Rows from block 11 of the encoder of a small image autoencoder, named by matrix and row number. Rows with one number within an expert belong to one neuron, the router's apart. Each number is 128 + 32 x the weight over its row's rms, rounded and kept within 0 to 255. All counts start at 0. Numbers have three digits each. After the name is the row's rms in percent of the matrix's.
After each expert's rows are labels from the 100 images, of 14976, where the router gives the expert most weight on average: "top examples" is what is common among them. Only what is clearly more common there than usual is listed. The data: photos with spoken descriptions (Open Images, Localized Narratives). In brackets: how many of the 100.
# router: router (encoder.blocks.11.mlp.router.weight, 16x128, trained with AdamW), inputs 0-63
# gate: expert gate (encoder.blocks.11.mlp.gate, 16x128x128), inputs 0-63
# up: expert up (encoder.blocks.11.mlp.up, 16x128x128), inputs 0-63
# down: expert down (encoder.blocks.11.mlp.down, 16x128x128, transposed), outputs 0-63

# expert 11
router.11 060:153142163131051125182127082169174162166107141103065182133127130130116077143087132133142088153139160154145159115189161090169090127147187142124108128155100130160101165110116115180156091160182096
gate.0 064:126148119103114097100154131124158130119137137054103108187139130149109095177123147124092143131108137105131150100158176189154136101094136090083178162127149109129130108068133108045140150129068143
up.0 073:121165110098084168111094158160153051145111164111103122129128104096124082116125124140070122228090120143160090124125095167117145120094130097112145130143119128165131122063160117121144066142084144
down.0 070:148141142102083117132111125076142136076101077086187117090121157158144130101106137145141165025159142134136120071118123060088128135162169192126136114165124129148084117165088101144140123158141127
top examples: text has "dark" (35)

# expert 7
router.7 089:092125095137139134108118114114127084070109037141099094122145077107118110127176113113124115096091100120089108138124117159143134126076112080093085166085126108082147118199112135059073123097086130
gate.0 112:116131180134114149157152170157129110145088075062130111175123123176135123143108157124159155174162127115083155110106101061092100053145086178121124150062111142117126120131124149123191113153092083
up.0 106:099126128195116114146098103093118111115125150203147122149119187101171101166119126120138136160140087191150051134079114150077080088153128148100153129113188176107155129088133103109185138147105092
down.0 111:125143081158110152112163140143116177102188114142136087125169127161175081115169154118173139085114118130151111126141152164147080117092155133159119195071075073146141077146107108151110109165201188
top examples: text has "text" (35)

# expert 3
router.3 056:097115149124077100149154139110129124103179074106035067156140075128099113133157091055109055066152152134106149142198092138129161079146126130124044121143100094136124173162190106133108122142129151
gate.0 076:126123147125086098123137141163123175124135092173056103026137130169119149159054133163125130136164118136149132187122081078128128055093134083131087108171080136079080092112105134168140154114163092
up.0 084:075153110224113085194150126177125147184127132109153163133103093092138142135119126125161121115097073143143119073089132103155151144094128161141131155105184076156125101147104094101103044178133127
down.0 089:098111111136121174155143110162098141161143116114162096106137142099178151127128098138110150120213078156187108096108097151119139073082137129112070075072166136195145130133102092113103109132138140
top examples: text has "dark" (29); text has "playing" (28)

# expert 0
router.0 103:070126119130128139123161155093124083089128036136094084145126095121136110101180131128135112093110100119074115137148090141155128109079141080074092152084159106074163123161114150087115100106109120
gate.0 078:111146128120118091150072099139141115120078161075108163063102125087134099088118186140141131121091138112085097112168102134068130116091140143129127104118070139131114181143092105119140159155064145
up.0 084:076089155203133113125093161107117179089099104183171132122160179091094146098176129218089161176082130129043109108056125154138092180123123115139112146170158144114062145128111064148139117154096153
down.0 096:177127139090163131107081122162108129122123113119160084123108124158135144147130204087158150135149114108146112151168149100122081121077130136106106126119125124110185095200098157067101113138127089
top examples: text has "text" (31)

# expert 5
router.5 093:122094167129071128145143118095142076058173083151060125085149092091148162096133105152148082152109158129125142145189086106123133184150157079118081119135175156074075130136158172137111109092159141
gate.0 079:129190110108121173090107182160126124128146149130188143178161111147126098117180107117116154118129139070113097129141135155140141124126133090158103103153174070094137152119131139060080157172144129
up.0 086:173110141135153083164137112172112139107130105101177102167172152102096139161137131127173149189139126112138116082106147098111158093173172054135161094149101195157131109200177080149110117130148121
down.0 089:120148113154094141110136110145112150151090152111097102102077094158103121154105062120045131094113093143115156165155130147156115119073107134121159158132127144138186162145102175121187159139134105
top examples: text has "dark" (31); text has "playing" (26)

# expert 13
router.13 094:145114054082173155085149120138143177176141187102176151080065165162144184156094145102136170104151119131187148097127157106122141133171131168139157162157078145139181166124100085104155146149064131
gate.0 062:082125152036122082094156079184095091192169137111108151106144210094115148145135134209115152155124127116142087115122114114133144148099079173133096170127149087181139161128115123150111066148095130
up.0 063:129140062134086045178074102075099119136127209144138139104114153153095150133125178074070153085081188119118132170139103171116114149128121125108102088157138108118093115127155118145113094103103141
down.0 060:119181075147125191103157137166091110151092114098094194113115098106159139120119135124157112123108070135096144118123128089120128145154149095130135141110081147071091108129126103154149079126132134
top examples: text has "white" (33)