config.toml
encoder_arch = "vit"
model = "image autoencoder"
dataset = "photos with spoken descriptions (Open Images, Localized Narratives)"
train_examples = 203450
image_size = 64
grayscale = true
crop_scale_min = 0.7
horizontal_flip = true
translate = 0.06
bottleneck = "plain"
downsampling_factor = 8
encoder_norm = "layernorm"
encoder_norm_position = "pre"
encoder_activation = "swiglu"
encoder_mlp_ratio = 4
encoder_head_dim = 32
encoder_fused_qkv = true
encoder_bias = "all"
encoder_qk_norm = true
encoder_parallel_block = false
encoder_inner_norm = false
encoder_moe = "expert_choice"
encoder_drop_path = 0.15
encoder_num_experts = 16
encoder_moe_every = 2
encoder_expert_mlp_ratio = 1
encoder_experts_per_token = 2
encoder_shared_expert = true
encoder_patch_size = [8, 8]
encoder_conv_stem = false
encoder_layers = 16
encoder_width = 128
encoder_positions = "rope"
loss = "mse"
latent_channels = 32
decoder_norm = "batchnorm"
decoder_activation = "elu"
decoder_channel_attention = "se"
decoder_padding_mode = "reflect"
decoder_widths = [48, 48, 96, 192]
decoder_blocks_per_level = 1
decoder_block = "basic"
decoder_attention = false
decoder_upsampling = "nearest_conv"
residual_init = "none"
optimizer = "soap"
beta2 = 0.99
lr = 0.0026
beta1 = 0.95
shampoo_beta = 0.95
eps = 1e-08
precondition_frequency = 25
max_precond_dim = 512
one_sided = true
adamw_lr_other_params = 0.0019
grad_clip = 1.0
steps = 9400
batch_size = 128
epochs = 5.9
lr_schedule = "linear"
final_lr_fraction = 0.01
warmup_steps = 470
weight_decay = 0.05
adamw_weight_decay_other_params = 0
Rows from block 13 of the encoder of a small image autoencoder, named by matrix and row number. Rows with one number within an expert belong to one neuron, the router's apart. Each number is 500 + 50 x the weight over its row's rms, rounded and kept within 0 to 999. All counts start at 0. Numbers have three digits each.
Before each expert's rows are labels from the 100 images, of 14976, where the router gives the expert most weight on average: "strongest on" is what is common among them. Only what is clearly more common there than usual is listed. The data: photos with spoken descriptions (Open Images, Localized Narratives). In brackets: how many of the 100.
# router: router (encoder.blocks.13.mlp.router.weight, 16x128, trained with AdamW), inputs 0-127
# gate: expert gate (encoder.blocks.13.mlp.gate, 16x128x128), inputs 0-127
# up: expert up (encoder.blocks.13.mlp.up, 16x128x128), inputs 0-127
# down: expert down (encoder.blocks.13.mlp.down, 16x128x128, transposed), outputs 0-127

# expert 14
strongest on: text has "dark" (29)
router.14:475507524558496540530534510480478487482585450573474511488382438534451517443465535526575525576531473395390494466654477496553457479551443486487502490400580459501539506515505504529464594486575476497495486513552447550530481426478471475388449487609484498393554556445535475492471523626552509553557549501484454448457533517581525537505497474517576377518423524497486522532567525496469546505567
gate.0:542544512533420514492458505467495494440367511471560469517460540490488442520484429481483536495460563545570517531510548462492396490488517467500527559519527528549469438428550471544542475452482602484421576503483545538481444542466523537558558480523509462614501522577505481554517536432485487388490510437605581431601449541368592474456541457587486579538456458486460438480436579521530440575492
up.0:489425460465515582452544479542552474555589516511513540462506463505554618509501607443480499496505479493449569496511484489509532564463493449461440378463424474472507523461474456435475461438521471549574466520520493519531577485528490509383429555449453514489523417471575490499558486491554477548401521590431528586508533589644476503492477511376541451469443518512511567438570398513467462465460
down.0:472473578447527501484514580551487502419492460424506432483487553418552393504474511568497494496432562559463438611469493448507479435508434503421435547529514465515492562514563514551481549578421459439486598466524433481529527493511514367503453519551510500500484566504449510467462543604392383509539482531572435541452489435529526449542482503468394544546439434562506495555479504546579517548558
gate.1:496517533430540448531459494397463424478471483423459571507512434418491463498508469551501410503542511483535449499608525439502445371554507490464606564586453605492383538487615497528487535578515461526432595539460463527467515517494577526545458479514526454540617463485487406564453541511516456547457484443564449562436569442491495489503499482529525499458454434529446505580511506556550523548493
up.1:501382449474482463525436549472378477485412490509484535425517496479533522470562501468549398531457561585572579534433511445538471384517512578420532423506479581503486457442553438451473567496456485449430557430441518548471471576503552553575534481539435518482549502472518537596470502459499409421452500497464460474501516369457489453527459482461498524554527429481502597555442503524529535509436
down.1:563560507496455550405457459563571563517556560481548426541562554513477449490549529553536485535454450452457412420508421480488455549515532540509480563389462426520563518482462431510574486477516495547570432450479514394554455505475465613467509466472426469620462408417580512444502492430536541512553485500467519411520456590492564548504498459523505454487432554475526544464572589498458460477524
gate.2:496369540579468506533426558481542389466559417562464517437473510511473602436513502474592540436515501574519539547519424371543566493513530559485445569480518519486477503449494526455555510559500471450534441478505532422443502447496500507394559481491478440418511482534446504537477470452636510462502552448494437476521495502565529526480473434491600453461372469605534564452508487504498545468489
up.2:540450527565506433536540494587434438497513529537477510472505474477440516473422469594536517524488497493471479462568538530385518569568539451544548530404472577479492543565573530511518510510522457506463467477569494566466518420461437389465516449557534471343544420518411510471505527588572574570509554447547427546433557500608549547471437463529543449506401483527492524546549529459521534476539
down.2:436420563547410556520524482479562496458528495481528515429449547507502558512574487493538537507429519578536464476461485433516561552491514617535550520448424432444446577512511552425520524517547437533579511551379576449495497497641452382465518478413487458538508495517502507514478523540484501420434519564542461525573462462489454494539520474491585533457506549514433409522528467482622415433465
gate.3:531529474494522544433528428453514518503551476409482539486494455465526559554656566512565468514489535495484425553464447515472481492440485419443563503574500497448531548495486489385496494513444499483559534447481494471469547503567493708537507498410474423597488414469467516539429481533470460495438370452590479500447493487452495480490522450455523559479472466534564431412536476466478451512554
up.3:487522494546514470456513441526526550479524482448500569495587474540611491551471629481602490396444486528423474564433577515551536559521535598537528474528514573534531450600492556487483468575529453486546583511517450522494450432457446521457553424453472519437549563499552440415451523475427511501540474430590420462418543539583461499445501480525616523503503508510410509428457484533544530509465
down.3:478461518470464459534464507483542542514502655560506482504505561507442517421512507447393488547521449433537460440447452485498586479518571441447473453507463517451472484369591376409440567449500560462446410538517601449542504500561593548485449593569541520500547450526538532555512539470475458516497550525479525502646484439486429467473488547539464538478533458468523515490477519456448453549547
gate.4:563524395563564494433556527484467547505493520478596539450447497509515620508471524491571544420531460420483499478593586476509516466573514471492505430389501540486569561520493521415413526473520485509483563537477461537514530476444406540501478517567384558449483526435491570495541501565467418598533465469480545548434441496535439445506464563429504478525497568491451401547495501555441410545431
up.4:543508464521537421458483498533541513528545443473541476517474492562455617471474514594452560541604565432383465534566507458562514532538491464525555511433561551486566617501431576494516470562504430518487547533576442485436558475409394461428465546550421544494531530525497484484524452600563493544512495443487449548438508576554503460522432493469471437549442537509421449501517479499390494511416
down.4:427637507437522471507491543483452488535457540467504529544414450396515518532486498463573387540533518485494462579471535578527495460500541446496513373456509514537554475516544468458482370536519524521497519469532424523472475583530577514427501453534487479492531473509549561440507427482432461599568457453498590410531508516434498568389512407458488493510463468469475597511446554471553560572430
gate.5:476522549527555455506517479548483550439543488477471398498512557543512523501483523484455453452505547499466610525554474519418605534476565390506464422476526519514503542569528544559498457410456591501538388571537547501440513454506501486444574494622455537466478443496552535391462520562532497493531515487675579481523460475516567522473522506500558420522467497511647454509416503482464510528522
up.5:539518523543539422508511512590544508402556558460457426459526565566490490476505494500456456431516536526477584531480453491477553568513612471542408504539496415476523505553501438502585442400475588543556387573473562480473488512555409525444520489571504497540462387494529505460444515415505462428534486496601464501551485540500584476443470494478506411502492511478651438463446496487432526520540
down.5:598454535462423517490491489552431504583530528473433498462535574537425482587544504556420570424505471540568530543480510471513497490446439487499496601428418570516476503450478504462595460520503524498590450534419595448467473500521528673467547399488469553586576463459526420517487546466545576446487525496550421480523593536516484528477502507526568432535502536496519463583455541541526501548525
gate.6:442544534504464514480472492385553496561485471422507493484370383511522629485502472513461435498439521552504511514499513490553444464447406607530455480568507561418469458513454559536546487570509383471537561464526549493554463589469506550516455561505483456520478633486499592542479419513515521521424533497396570498570508523535522436489472432452423529498529505513421497509501458488544464561428
up.6:489497542423447562501434498533532496442500395573427505389455444496492510504479491521575467500504575494471487561582563458566519471483442548511522526369559502453468463555514608491532525470506450514555597523542453514473553493476502454490532508514466511535597568552480464425545471458551563510519505577408489429492515551659552428598506403541443473502402515436442483469540472460480530500524
down.6:521421495500542533516431535454548492538619517449531460485415447530532615555495463425497485514484540520439557475561366501499454479513446493576467505401452522511432518444552416518575546434492433510400489448533519509504545531513471560436532538500503482470493628464460470458449397466528504547506513512543609533553492591554520376481544503481524473525439426449537533509502543585434520555530

# expert 4
strongest on: text has "text" (25)
router.4:494451448529501500427503510417549404478440441453502485485580484472578553513561487511518480430410524570496530505428472474522552580440470481510498518632483577396479451564542521392502501474443532509506518500450557443426466530564586561503565514479470495567396490490545578540489515431451471453428411467517526542463531501426474470477511482430585591529558530539488512470438470470585436403457
gate.0:548580436493541555431489500566425528566526480499486450429396459435489446612549535520497459406460515565557560532552488454504505502509484493401475552483540617454478546537509494469499494461484426434474552490494445490543462524524467499543489450440484494557523500362521484551501549488531413387506422543406453433579482472505643473514479529498447525524619483436494523484531471439491492574470
up.0:566573527554477603475461420481508566515552479461545487512481539511538540545501527575505519389505460494570573572568474497530452578565491596485485557538521542471485567628460518510554461507555434503495459533520478472512535582500466487553464501424518577518594520474451512548481514543452396560498521358488462512533505548557606421530501485515478548440568478421545537450425483551503583598509
down.0:539558439426586475506591593519538466565524491424526508527547443427541478515546498508565497478531458529503535445494639521493542536472479505534479538508498545451448524522489390470497468552485540617430499513478425470433543499539465659549501482539470550522526459469539475541490414456445454471430591524477421592430597561564421531548463494465510487456534499431549598491451502502501517420491
gate.1:517466450480524526457486516460555479420536469497476476543516553482524420553527565478551472437520451633538420483482562474544507485440477580405486484622545554527412550470496511466490413445481516462523500467525458378535522436511408426531529525488515543525542506493551556546512524476482467589467451581555436572464427509457493470560533495442410599565550409473569500453404592489452456475478
up.1:619565499504435517520490516437507505453470530544435526525524553574577537507471537560522505433551447455399547478517455490589414468506453482535476520472403524521525417521563509528422501504534491468492449516515522491479417500533565492496519461482606428571578510423480534417538496456577582496485555454511534542479537446450532518410586478619581491433468417455450514582433425470560478472587
down.1:577498521516543457522464514559452534598438512565548521542536483446390509474500531530380491451468574375547504490493485546601430501449454402531543517436483437463565603505434488537518521491514543488471547400469544612482407558468466446479503456530554430486516465559468568441524466416467542511612503491465519479494568447497455467498438544593451524406515527510434547529454520521525503445507
gate.2:488444407456567608354592529524522462539535575482521448578552593491495455516484452450565540473485501483479454470579501478534591482575516546423575503464509499527493532431496498472506579428461530452453559522534576500435497488533471486530582501468448599447462527445530484612397526515497481614439435509639507476523481546558486496476467506497500494521519527509532486467521492478444476502370
up.2:557573581474419487572439500499513479439479462458457563572425416461461428504404529532472470545540506554508638503473511468535397466499510495545473514559485532495488490547528492570504473604543484522501575476513403482476456549513446419489413464515537474565510480514405418412547461501480497417474589535449508533536534542428582526544515392569484402462506452471440483497562445483506554466568
down.2:484506411474549579434474469539473532447442379478584485500510468448476540573475529488513393523463485491465537519446574546528474589449474429513503517391606564383571500572430637528505432534513496573593532538534438515477569491547472545504540540519444512564563593514566478446544455507440512583578498487488568429480556489507469498530544518504548509499527512477488508474446427475525572448515
gate.3:448585523441598443479540509564510444448496533457497455566540490627538478479482530569392501526509516437441494557497468423515499546486502444533466429481483487462488480479546476521499425563505527551485406530486408467444550560585442506474478485555578561554445473481529636483444496495486409502524476452552533604532518483512606583519472574493492450561568368543521442524532527463463455453556
up.3:479393531497364525560451490480442494568522503504515535465475495499389617546582469447508436590488458498597516436546458503507463500488492547490456557509482548446530488522453569439490543451541413456479536496461520561568505464569478534555425579507462399479532541510418431550589434518519519535455558534468417421548535540476502406464483479501487476571508546524430444609467526563552513553464
down.3:491507322562444558521442374474524439441507446543552518520492438474485576544397499483485464520454432460506499550449456521442514438385442504512480536447569511537520550498448480590542549475554528487539501578570498511515521495451548418519505466506391499446546503508520433452503456534514577577519551538462512510451530623508441509501492449437522539494465642464482548472505534559432484563496
gate.4:518462471436592526437478454474602520504605507505524501489542578460440532480540492605422395602428512510492528419426416530485465513507471446560506466604447469477535582584516522481540491424517501475541491488522452575498466566500573536552513524465530527457476428478549513540391545552497477486529462450490483485428539368443597516552534484446498506510440570513468544490506469396445489419551
up.4:565530503419502539425419455549569592476511485497518520523582575457418606498427459546498420518492548532503547471484533463559540451523511418504479414665433493525507512502460461595490521475627508482536513531489517556532451505484602526566533540515543505543510427475518431496417539530510525465568519455579467464443570470450581450465500502437504479489517597517494494559548454403445425506481
down.4:508495499397556568407524521442498556557404597550522579583531499486507578526549488513520467574483645497492520530457481492531446434519568513517456482486541533428485523505491498448385549519496494466512540413431477469394466484572500651567469465395495514501502503513441487479537482486556523520523502388421487456562525545484554509507465480559431425441524444477519496568557497412549454500516
gate.5:541523386506567487426507447468525496463441451460531520451470485513505528479456527507447519410403552537442527531617557521531524512509479540517566487565495533471588543480488579569547577480435593505538602476462522477512417542496406420476566491549439564524466582534490569521547556485529587473476502437480593486479564493474485566432536533485482557569548512563432509558564443595464557458412
up.5:501500589540430530549448606510501522537580563542473516558524516554519430538491553427581493547531478447590483484428418506451485414487585476517485510399477487518443473482515395509509521511515444572526446578533462523552565458433525540560531546421576506434524441520552446476514461422437400541423476582565451545538468454482499473600527432585534500446482512485435518467463520402529459526551
down.5:569506499480519559547463584568459507500450513517506363579562532371495408502447453421507499523535469476496493465441525534511554546565512409539477460478530403497552458586509467597494469518502528456474469582544536455533535499412532387513589571526612446510489593496503511452541465506494482576489457551473485506453560485503483472556518557504452536425515565479387512446424581523527457467558
gate.6:443602572464538539414555571501589441479572478466576440504511510536551497477510501499423525577510445494480425521450425541467461611413454507486455539445507550498540524537485518514521488497503436576556552512480481574496600509539396505475442518507570517579523559543454508474534507492433485559549437506604544520467552509502544466583526443460527563588433559470510394407438574437486482464439
up.6:439514422471545541579401370367498453474528432531521497450513492491522591544476482468482545499466435423487613505501523490493511499457480418467504492457502568496462456451470521507448488601483536522556622523515449479518434538558530590488492424515421558443524541484441432542516483534450427550467529455495439510460562564488440500475551485448560532385498516490467575550416449563432482551443
down.6:495440553542535525514427517352485560584526521455437515588468481458465481450487618474417529557423521542606535426541480497546499513544488535509482543485511555521485462516502494484461512536531477465440505452515501474533428548334524401528494443492458508474563625512444450600400521453473453538458525515484393543399527485445479537444561456511450484560527548469488471538470564488526555499481

# expert 10
strongest on: text has "dark" (34); text has "playing" (26); text has "guitar" (25)
router.10:454508522518399484538479437461472481484475461516382511476541524412562468433504444502466452488368522452488504551410451476576444534494515470507462557600502539440449478512566478517504407471516485506492475486481520462425526554525620503505485550525579420555480472535546583549405548478472527453487500450412438557485515474530551482579476468467447645521606434444512485462480466383459469502528
gate.0:588528428475575558468590508510516460488530496516565484529457514430505443500569449496518519509419502484491465447540447504452513498508480466570521455445506397465452453458487492423454529511449491427493482432464450465599547403470535584470445516487499457484410424467437475495564485454549394437492453587541621565539449518461473459520586489560616488426512481588524460541487500471596461436414
up.0:495509468512577534453497540510572401543506573581493523458529432451430372439493446456529495505474530553524454463466442584470520510425466567437521493469472407526406511485496488465431502536507437539598468473470445481546484401510504544553483563528552474471414451492482519504582509430550531425459509423431589510538519613499513509595554491510522522436532488443390581490446468537549501395500
down.0:506518501480511422481436515546584528450498428420468535421469562583460569477467521515375456462538522504582557559480518404465457453555588428545426437543457563456499456587485480500517504492480569470426460525541484510507515524596478637427531417387594494560519475480524511547500487535429518513490555484520488526473458484468541480531434482507547492433455547576558413498487618528548544507478
gate.1:550507488590555650442496548444530559517558449575433490439490512493528550444456542477551567564412538559506607490602477517468444423525528552491450463551484483442510514459494368546493493460477530488590511463499553547516529421524557524569483519528426535448555452480521483547522466542572463374548520519515395447485483500509524504567564499496530401450425488480526489497548551464552518490397
up.1:545507456434607451539560467531449498449482592479522509475487415462542483503506537436425543493462540468435460527554451561515550418502407535460581500474531543521500501464537511500531505526469503481410541456549485356504479589510538513417515548463443513544449429504566469537447439564438438568511428514516474671412478470553458440503528525478517578540605500484469549497506484581541575455547
down.1:487504527452579466447498461564436469512508372455527468530512425543500471492509476495523568493464523491558503510466581428450500645435489483523522443436476536496464526460538531479516547473503631493465503530591519574501487479552404471448516579535448556552455596474469459487465471441415553503404497492466511489529565524450435409445508450572486523517600583448512431571491604559588471519538
gate.2:543368383500578592440501486508469476466510444509566470411534572456558556491547486442528532454436527553589542472492461512578590432494487475470514504555578516495544489509462473406491504421471578450499534465508544475475406472483506569527550496566346580475505504479518454511407495455467480552471450450480537449501575437437475508497521543415537522441552586516499543568524513562494433495433
up.2:479390453548576580418525510454448416471495425553582439396533614453480514498571507447545516457479560531587556454469518462527584414415513495481469440529545541487526486523482477443463570430514562457445470478500470459446390440494491531509581478556400592424451512443489451502506481456510439467476455507539501417435509438436451547474521437431497491471466577538487540566558531531514477485488
down.2:477551495560482485434509495454506555570526559432502583521466538496532511508620417482532476532499450461551438422514473548570465543472543515482503594450487458577399489598485437470465497417564427627533497547402521502547467548574497590452476457479595420445481402484561536489486512545540449492510529495472514462605526557495483479514515510559509510544497504468552508544403437460490363545482
gate.3:532442527491432499425454491421463431495542409536470480573515446549477498485491532458559516485507584514517586508619572401453505545533449535485514514513493573476446572468566449548468518475487439604505508601489503491507505483497540458521471554577509509634547533432453538558490570495519536511416475538378495549542538412530555551568486554515483508469550428612434466531470445452543394498492
up.3:500576514462597493547628507491569569537508517448553524468510515502502523558515579434492480464524421469593495555407417574536484445504518520397462507499450381604501496484402531496467397538466565434448499538497517537500545483488478558469423473484523488394470472580480493500575488556480520536635505442431579476458472451456469486434460482454437493578474480472549503508501559497512553579463
down.3:475576458505494597537534516597558544434470619473509533475443485488472503450393450500431522505469465610456481507412417519548503461476551478533638517528492400485628453533442512477571558522488539429405515457516557514503567486465494448490511486486509481470471517620501493499536497519463461490625477434510459483427488584524453485433481449407471506506464536493626490560509517549470492506511
gate.4:502475522460495451505441470459463339534465349481487536501504456441519492553558572594577659557526538420455537428495566477538452533488455367575511567504544496428539478496517480477457444466434489499543403470499504455487578452491438522455534506571505560595448537465461563500451467495500550532473531460434545522507517510513508483521439481498500571553562513472486430444559492422515519555501
up.4:457477491491506482489459437406479457481517469549448489554368556546536545550434605568516638542446475550490606486468527447522574543574513419555444465513459532451524427539469539502468460582508492445505427509554499483477535427512520494496524466501535468527502576538482606428437438454496585480492577546424582485573447473484517520561476511501563442512535510468395569557510424484543409516494
down.4:461496557538597489444507479405441464568557496543518492536546468619530558581523458525544479512545530464485462500479566485497451558488533440513456522442510484505471525416512424410419492515496466514529499455552537431473521558575409555505464497607520466503441571508462543620501533455499543554467460450486481501550376447429537551525498512543602571439572509466421585421457539449486400465530
gate.5:631522504448461444509448517558534487572443552421521510455524543455425474518483514478479471517457575528603505439403453507541573497472504504510540581605568551531462566524547542522447480513510475550418608482552553533491467562490436514600464496487440441503451492458545383600472517523411472459517505518467597571494408484518511457484577541513499517500604493463482526497537459568427574499431
up.5:491472505563481566506474486556526512486459539614528540449565561438503465546450558414492524477418459472565554418570533470546503504435422593492481539473514514466458557546557426581501447494549494530557477470475525542560445495469560395520478530386552533532524491489418432521476548456564633526468561541455556430538502490546531560571524501498504560446630495511550483527547441515587465438431
down.5:474438504503579462463546449446504511482468537524502557477595471529509605504484507494551514525440534542595572508503546511567487463584506553472424471572572520510520505485513537477534519526474443481512552434514430509539469572495466438525541506414337557495415552474355521600448471541514498513474488411537483462403529396545503443538488460412511445534598532549449422487481502526494485457405
gate.6:458510423516539627472521495512542493431623466535506487574482493590487403472541541562470551478457522563520463500534510512414465591538489520501478568453522558333563458516529529482548547530508486473589447575490483479508538557544458523420511461556471656540506479498476496490472493524506512522441430527568452511517475500456474491461490524451456472562573540551488412480590548366522422479499
up.6:521500591445488335640475521472528515548370563539488390500504488473424538516512549491511465519501509486470491530516429442553452550564460487492517477537494476567455455507482476577471480491534512558405548582470501455445484505520502458499490518511573431515493543500631431573502467444527495495531482443501587429451489550563454514455461445591559469512515551445493590544529534555532589448590
down.6:476450517477511557494512499532562496388490446502480400546513485531557409434467526538497518462495475601487482575560541490409556578557449490514449503551474508369493546497523528529577509598402507426605415508518487531464594515552422410536526494448456569616464543500450508490418499481465521430468450533548429474510486561484527485475481512517441404487471534544505547434581555540561516442520

# expert 3
strongest on: text has "text" (30)
router.3:470526451503535520450508490460468490453443446514527534521500517405558456442507505528511521406558392463495435476369560501547570430409527512473534498506452462443524495539476490490513433439486590484487483535492568568509507486487639522523497597551488518383428419558542586481571500553464485524534470477547554469501545427454389513480499493506559673489524523500473517457446499411531439526475
gate.0:462606480495626657478586525572405522526444498484471564462487533496473530454513490435452484462404504538513555518482461543518455482477527477452523480580548517494469519478510570580536439520523523508450544445496508534498523481479421498561573532463511516477504504508545413466453466505459542417481510465490552558556450504404499465427542540403417584480463427526644493449475423484599551454443
up.0:501524508419546505532501474581484542580525470429502503437515646559439467425483585492408446428485626514486540488467572466537517422557575457455476548491512405442511529510482475457475510453433409526546507500445540491525541524507499538585470543466567539531491502511472496490538537460447507493463471561540502467480383427459448515477453577440539587441487533544580400468483482459443359513483
down.0:460517467454550516514543494459427596518469525469432534454491403532576514552495506544485420507496490522508495466553510542580431458451444585546524461578393487489562505463539447464485446539521608523378562500485540442538512504567420398555470500528537524504509457576500430516478524432489406550540473473480536586580472454444560483366488579412472603465509470395506529518472461507505487512490
gate.1:448456486516516470530480438498490459480491514579531530529522497505424439424570474513433577508470615561369410587477473478446448554417485505520563549513475410496485553471519545373528579534480524458484584473459529500510470578519598554471484360503511530523414452498464491457477493492549511505628512475488502515540509403422468390510491499540522480449455477526453525507568540532456408543532
up.1:532424571472508498527468444527461505457448595546575551585460450508495516477416473572527571413512504479459465540544494490478528485483462615499513529498440420480575446423495576523524503535574570461516537512556545480569499531408537410422515481435553508559430451531496467494543478552572519489508601502396503462524506525464556512596539450545515466560433490481438576493605537484475442636465
down.1:516493496550500391522488431557524481473456577470517492557422542471480498439574492512459596492587452513475406432594482487447502492509497606496549496539475494473495524495479541474377524467503479572516485472487471506491501479588524767515536493449506459451477481424561523523578569573519568500491500503566480549458502524532468503515479514556537545495561486431506557517607570534481495530511
gate.2:426433564487465496528506454496412456539563547546538469379498463406508515499488550524460427478527562546496445590467545489573452533480502441505456473524445448459543481471526502466497559395545514449552456518470432559525488496496413514453486578560588473617529453517503558502557542508539501496434499507473406445620575439643596503567529486547531459469592538523480531558503498477518457488574
up.2:493514533549516397479451525479482411546551524490501433486506471565455423573486551569489457610582510503512461481339550508512553600452490466480482608448475441501507448508572444459467356438461534457561461517529515406469490502446581496531494488546493570522502521586462562463517502484569487462547477456465539446442560441594507574473539530481501501560592552461555511492471528438549447507547
down.2:537493520516440495452410512527426478503561502504460520501479438560501507512626522442447474494404527543515478530551528586412472484466582450500606507508545486471409498392549490466484557524447482554504518464457490498495543527531532516536560469539525480594502477535438517345471482455529530420533500557541540467547463502455515518559566525522494530626511542439514404481478417407515381609556
gate.3:513491426634576410460480454457447562579474475509619449485582578448489503429396459444538577444473559490483496499497578512489592536562493552501557491518502568465376448495580529482496450511466545424489591534515544499463479610547526495537534517436547577560465490473525448543535554494472565481500563433449408493480535514496432475503522509485474541518573541491431514508460433497573545555459
up.3:466553390502538591482526544448595574417519461538496459418473519495485462547480576552515529483562507594540513523464479462527442421554454521467451493547549588454392583483527569424504550501565470500470593430477510481522485502542519522569527480428514456519534485464541412556539556506470489507435411425496468549450480627435467486520435455508521560443592545487533449510407426541511447536445
down.3:480520430570458657552591464442515486478482434471492449515515457437504530408562419563570512437494497521488527436457505490450614444517494475484484481517537544470466448485564441466426432423479512545491502499457476455519520510474494662459434505502589536397429522507515550537542403550507548564541502521571525506485517432460540489520456485418508588584544601497465473517499565492469563491555
gate.4:531505478469514531592547529470500463535564508492478503512416611492479444537486520441512468571591489526533450477441465504508590407489513533496439506456543516544505454532489498478438581436494410505523505493503507317523481407482417570506559468496494481393461555440412463536448409457476461574519423533506484502521435587421564570503428461491491435528471536474415558486538613478488471448513
up.4:486453552490563441469502586476513423485492467507552560511599483487434568445473453593404502464510555541480487448479501463525459632554453567457488537493513494437432570449496443434558489398425535425466444595502557521418548492447540522569514409477451499465431532491391499474554391411435513499510456424458519477516504506457560518432515544524532589475500499527543477418559474494541457457528
down.4:579555545467514545474512544446532486570504520462547401582514546568487389460501457479469532460495554582495497469492457489487528479576482506507383514499552465388467440529503471514548488579476473486488498533510408477538483514438583384516509474555498496472392527456597473552572407499477445497548550556456473449543441550494626454424539479480536480586457541453445510433567623476448502491528
gate.5:479580556561542569531483467441535520499528569404553504397477378471402541443472442506540445521600529552520480541506439420425517442520556505484417532495521447482531482516511529475482432503572485482533551424447485486521495498572574494514537419515498521450497446573392443496510415526600591497577532478431527556423533537451595466587518498546507567495506514478441504491454599498533443505549
up.5:416410432443497495421547531522447461502599560512490421529486571491500541524549456402559587506496466521496467469541475533471536529563506561584556574540560520529546492467541547498507491533437526523482553368479519472547492461493435461524535546562495553523391466406495469497461499377433517509547466563594616428492439523416498469458441563434408501530500452468546480451520526541477486430458
down.5:491512504472497410528486521504500380487436465490584439507629473493514491525495472547446592538499578512514409463560504353434421549477437541571418529536516555427432572512517468530421504441455527604457451468434561424449541491530513461533502549578451498457425583449545518499488480439492470609472445426542521548471581460525572516556503524544466560490504548535478502484514546460438480493489
gate.6:546498592431504517461477479509444525484551451602529582517538519499482503564485556573495496526645500502523547466456542499412473469504593456504434454449462555480639527491542529577550483413540501489584449483450493535534486444639451466460540446480532535466487507509424552479393481598453506535531509507415493442382522481485538575510465514474516456486479469531575554509583546440529533514578
up.6:498467520561456536455416473542506475635499553537459524473390503558488531486497442461481520528479496443506530521568424522422478535526566445431558521479464540486468527522503414573470585385551482537540520542440462486456580461472549514486459440490466462443503453453445524458515511584507447409547526495555522613585475483467549565329602440553511500576427492549461521539469539498496452534513
down.6:474461418588450517503517412470455554432489470504416438527445520404459425448467414384488489532487423508436450448595447496421607465460400510503488494468568513623516551569470490537527506503511412484549477450556487556460466449505483501446534530554488403514488525467477512489522527470565493504537524501497426452443455530571379473558507475518450464475458496417533403440461576459466558494515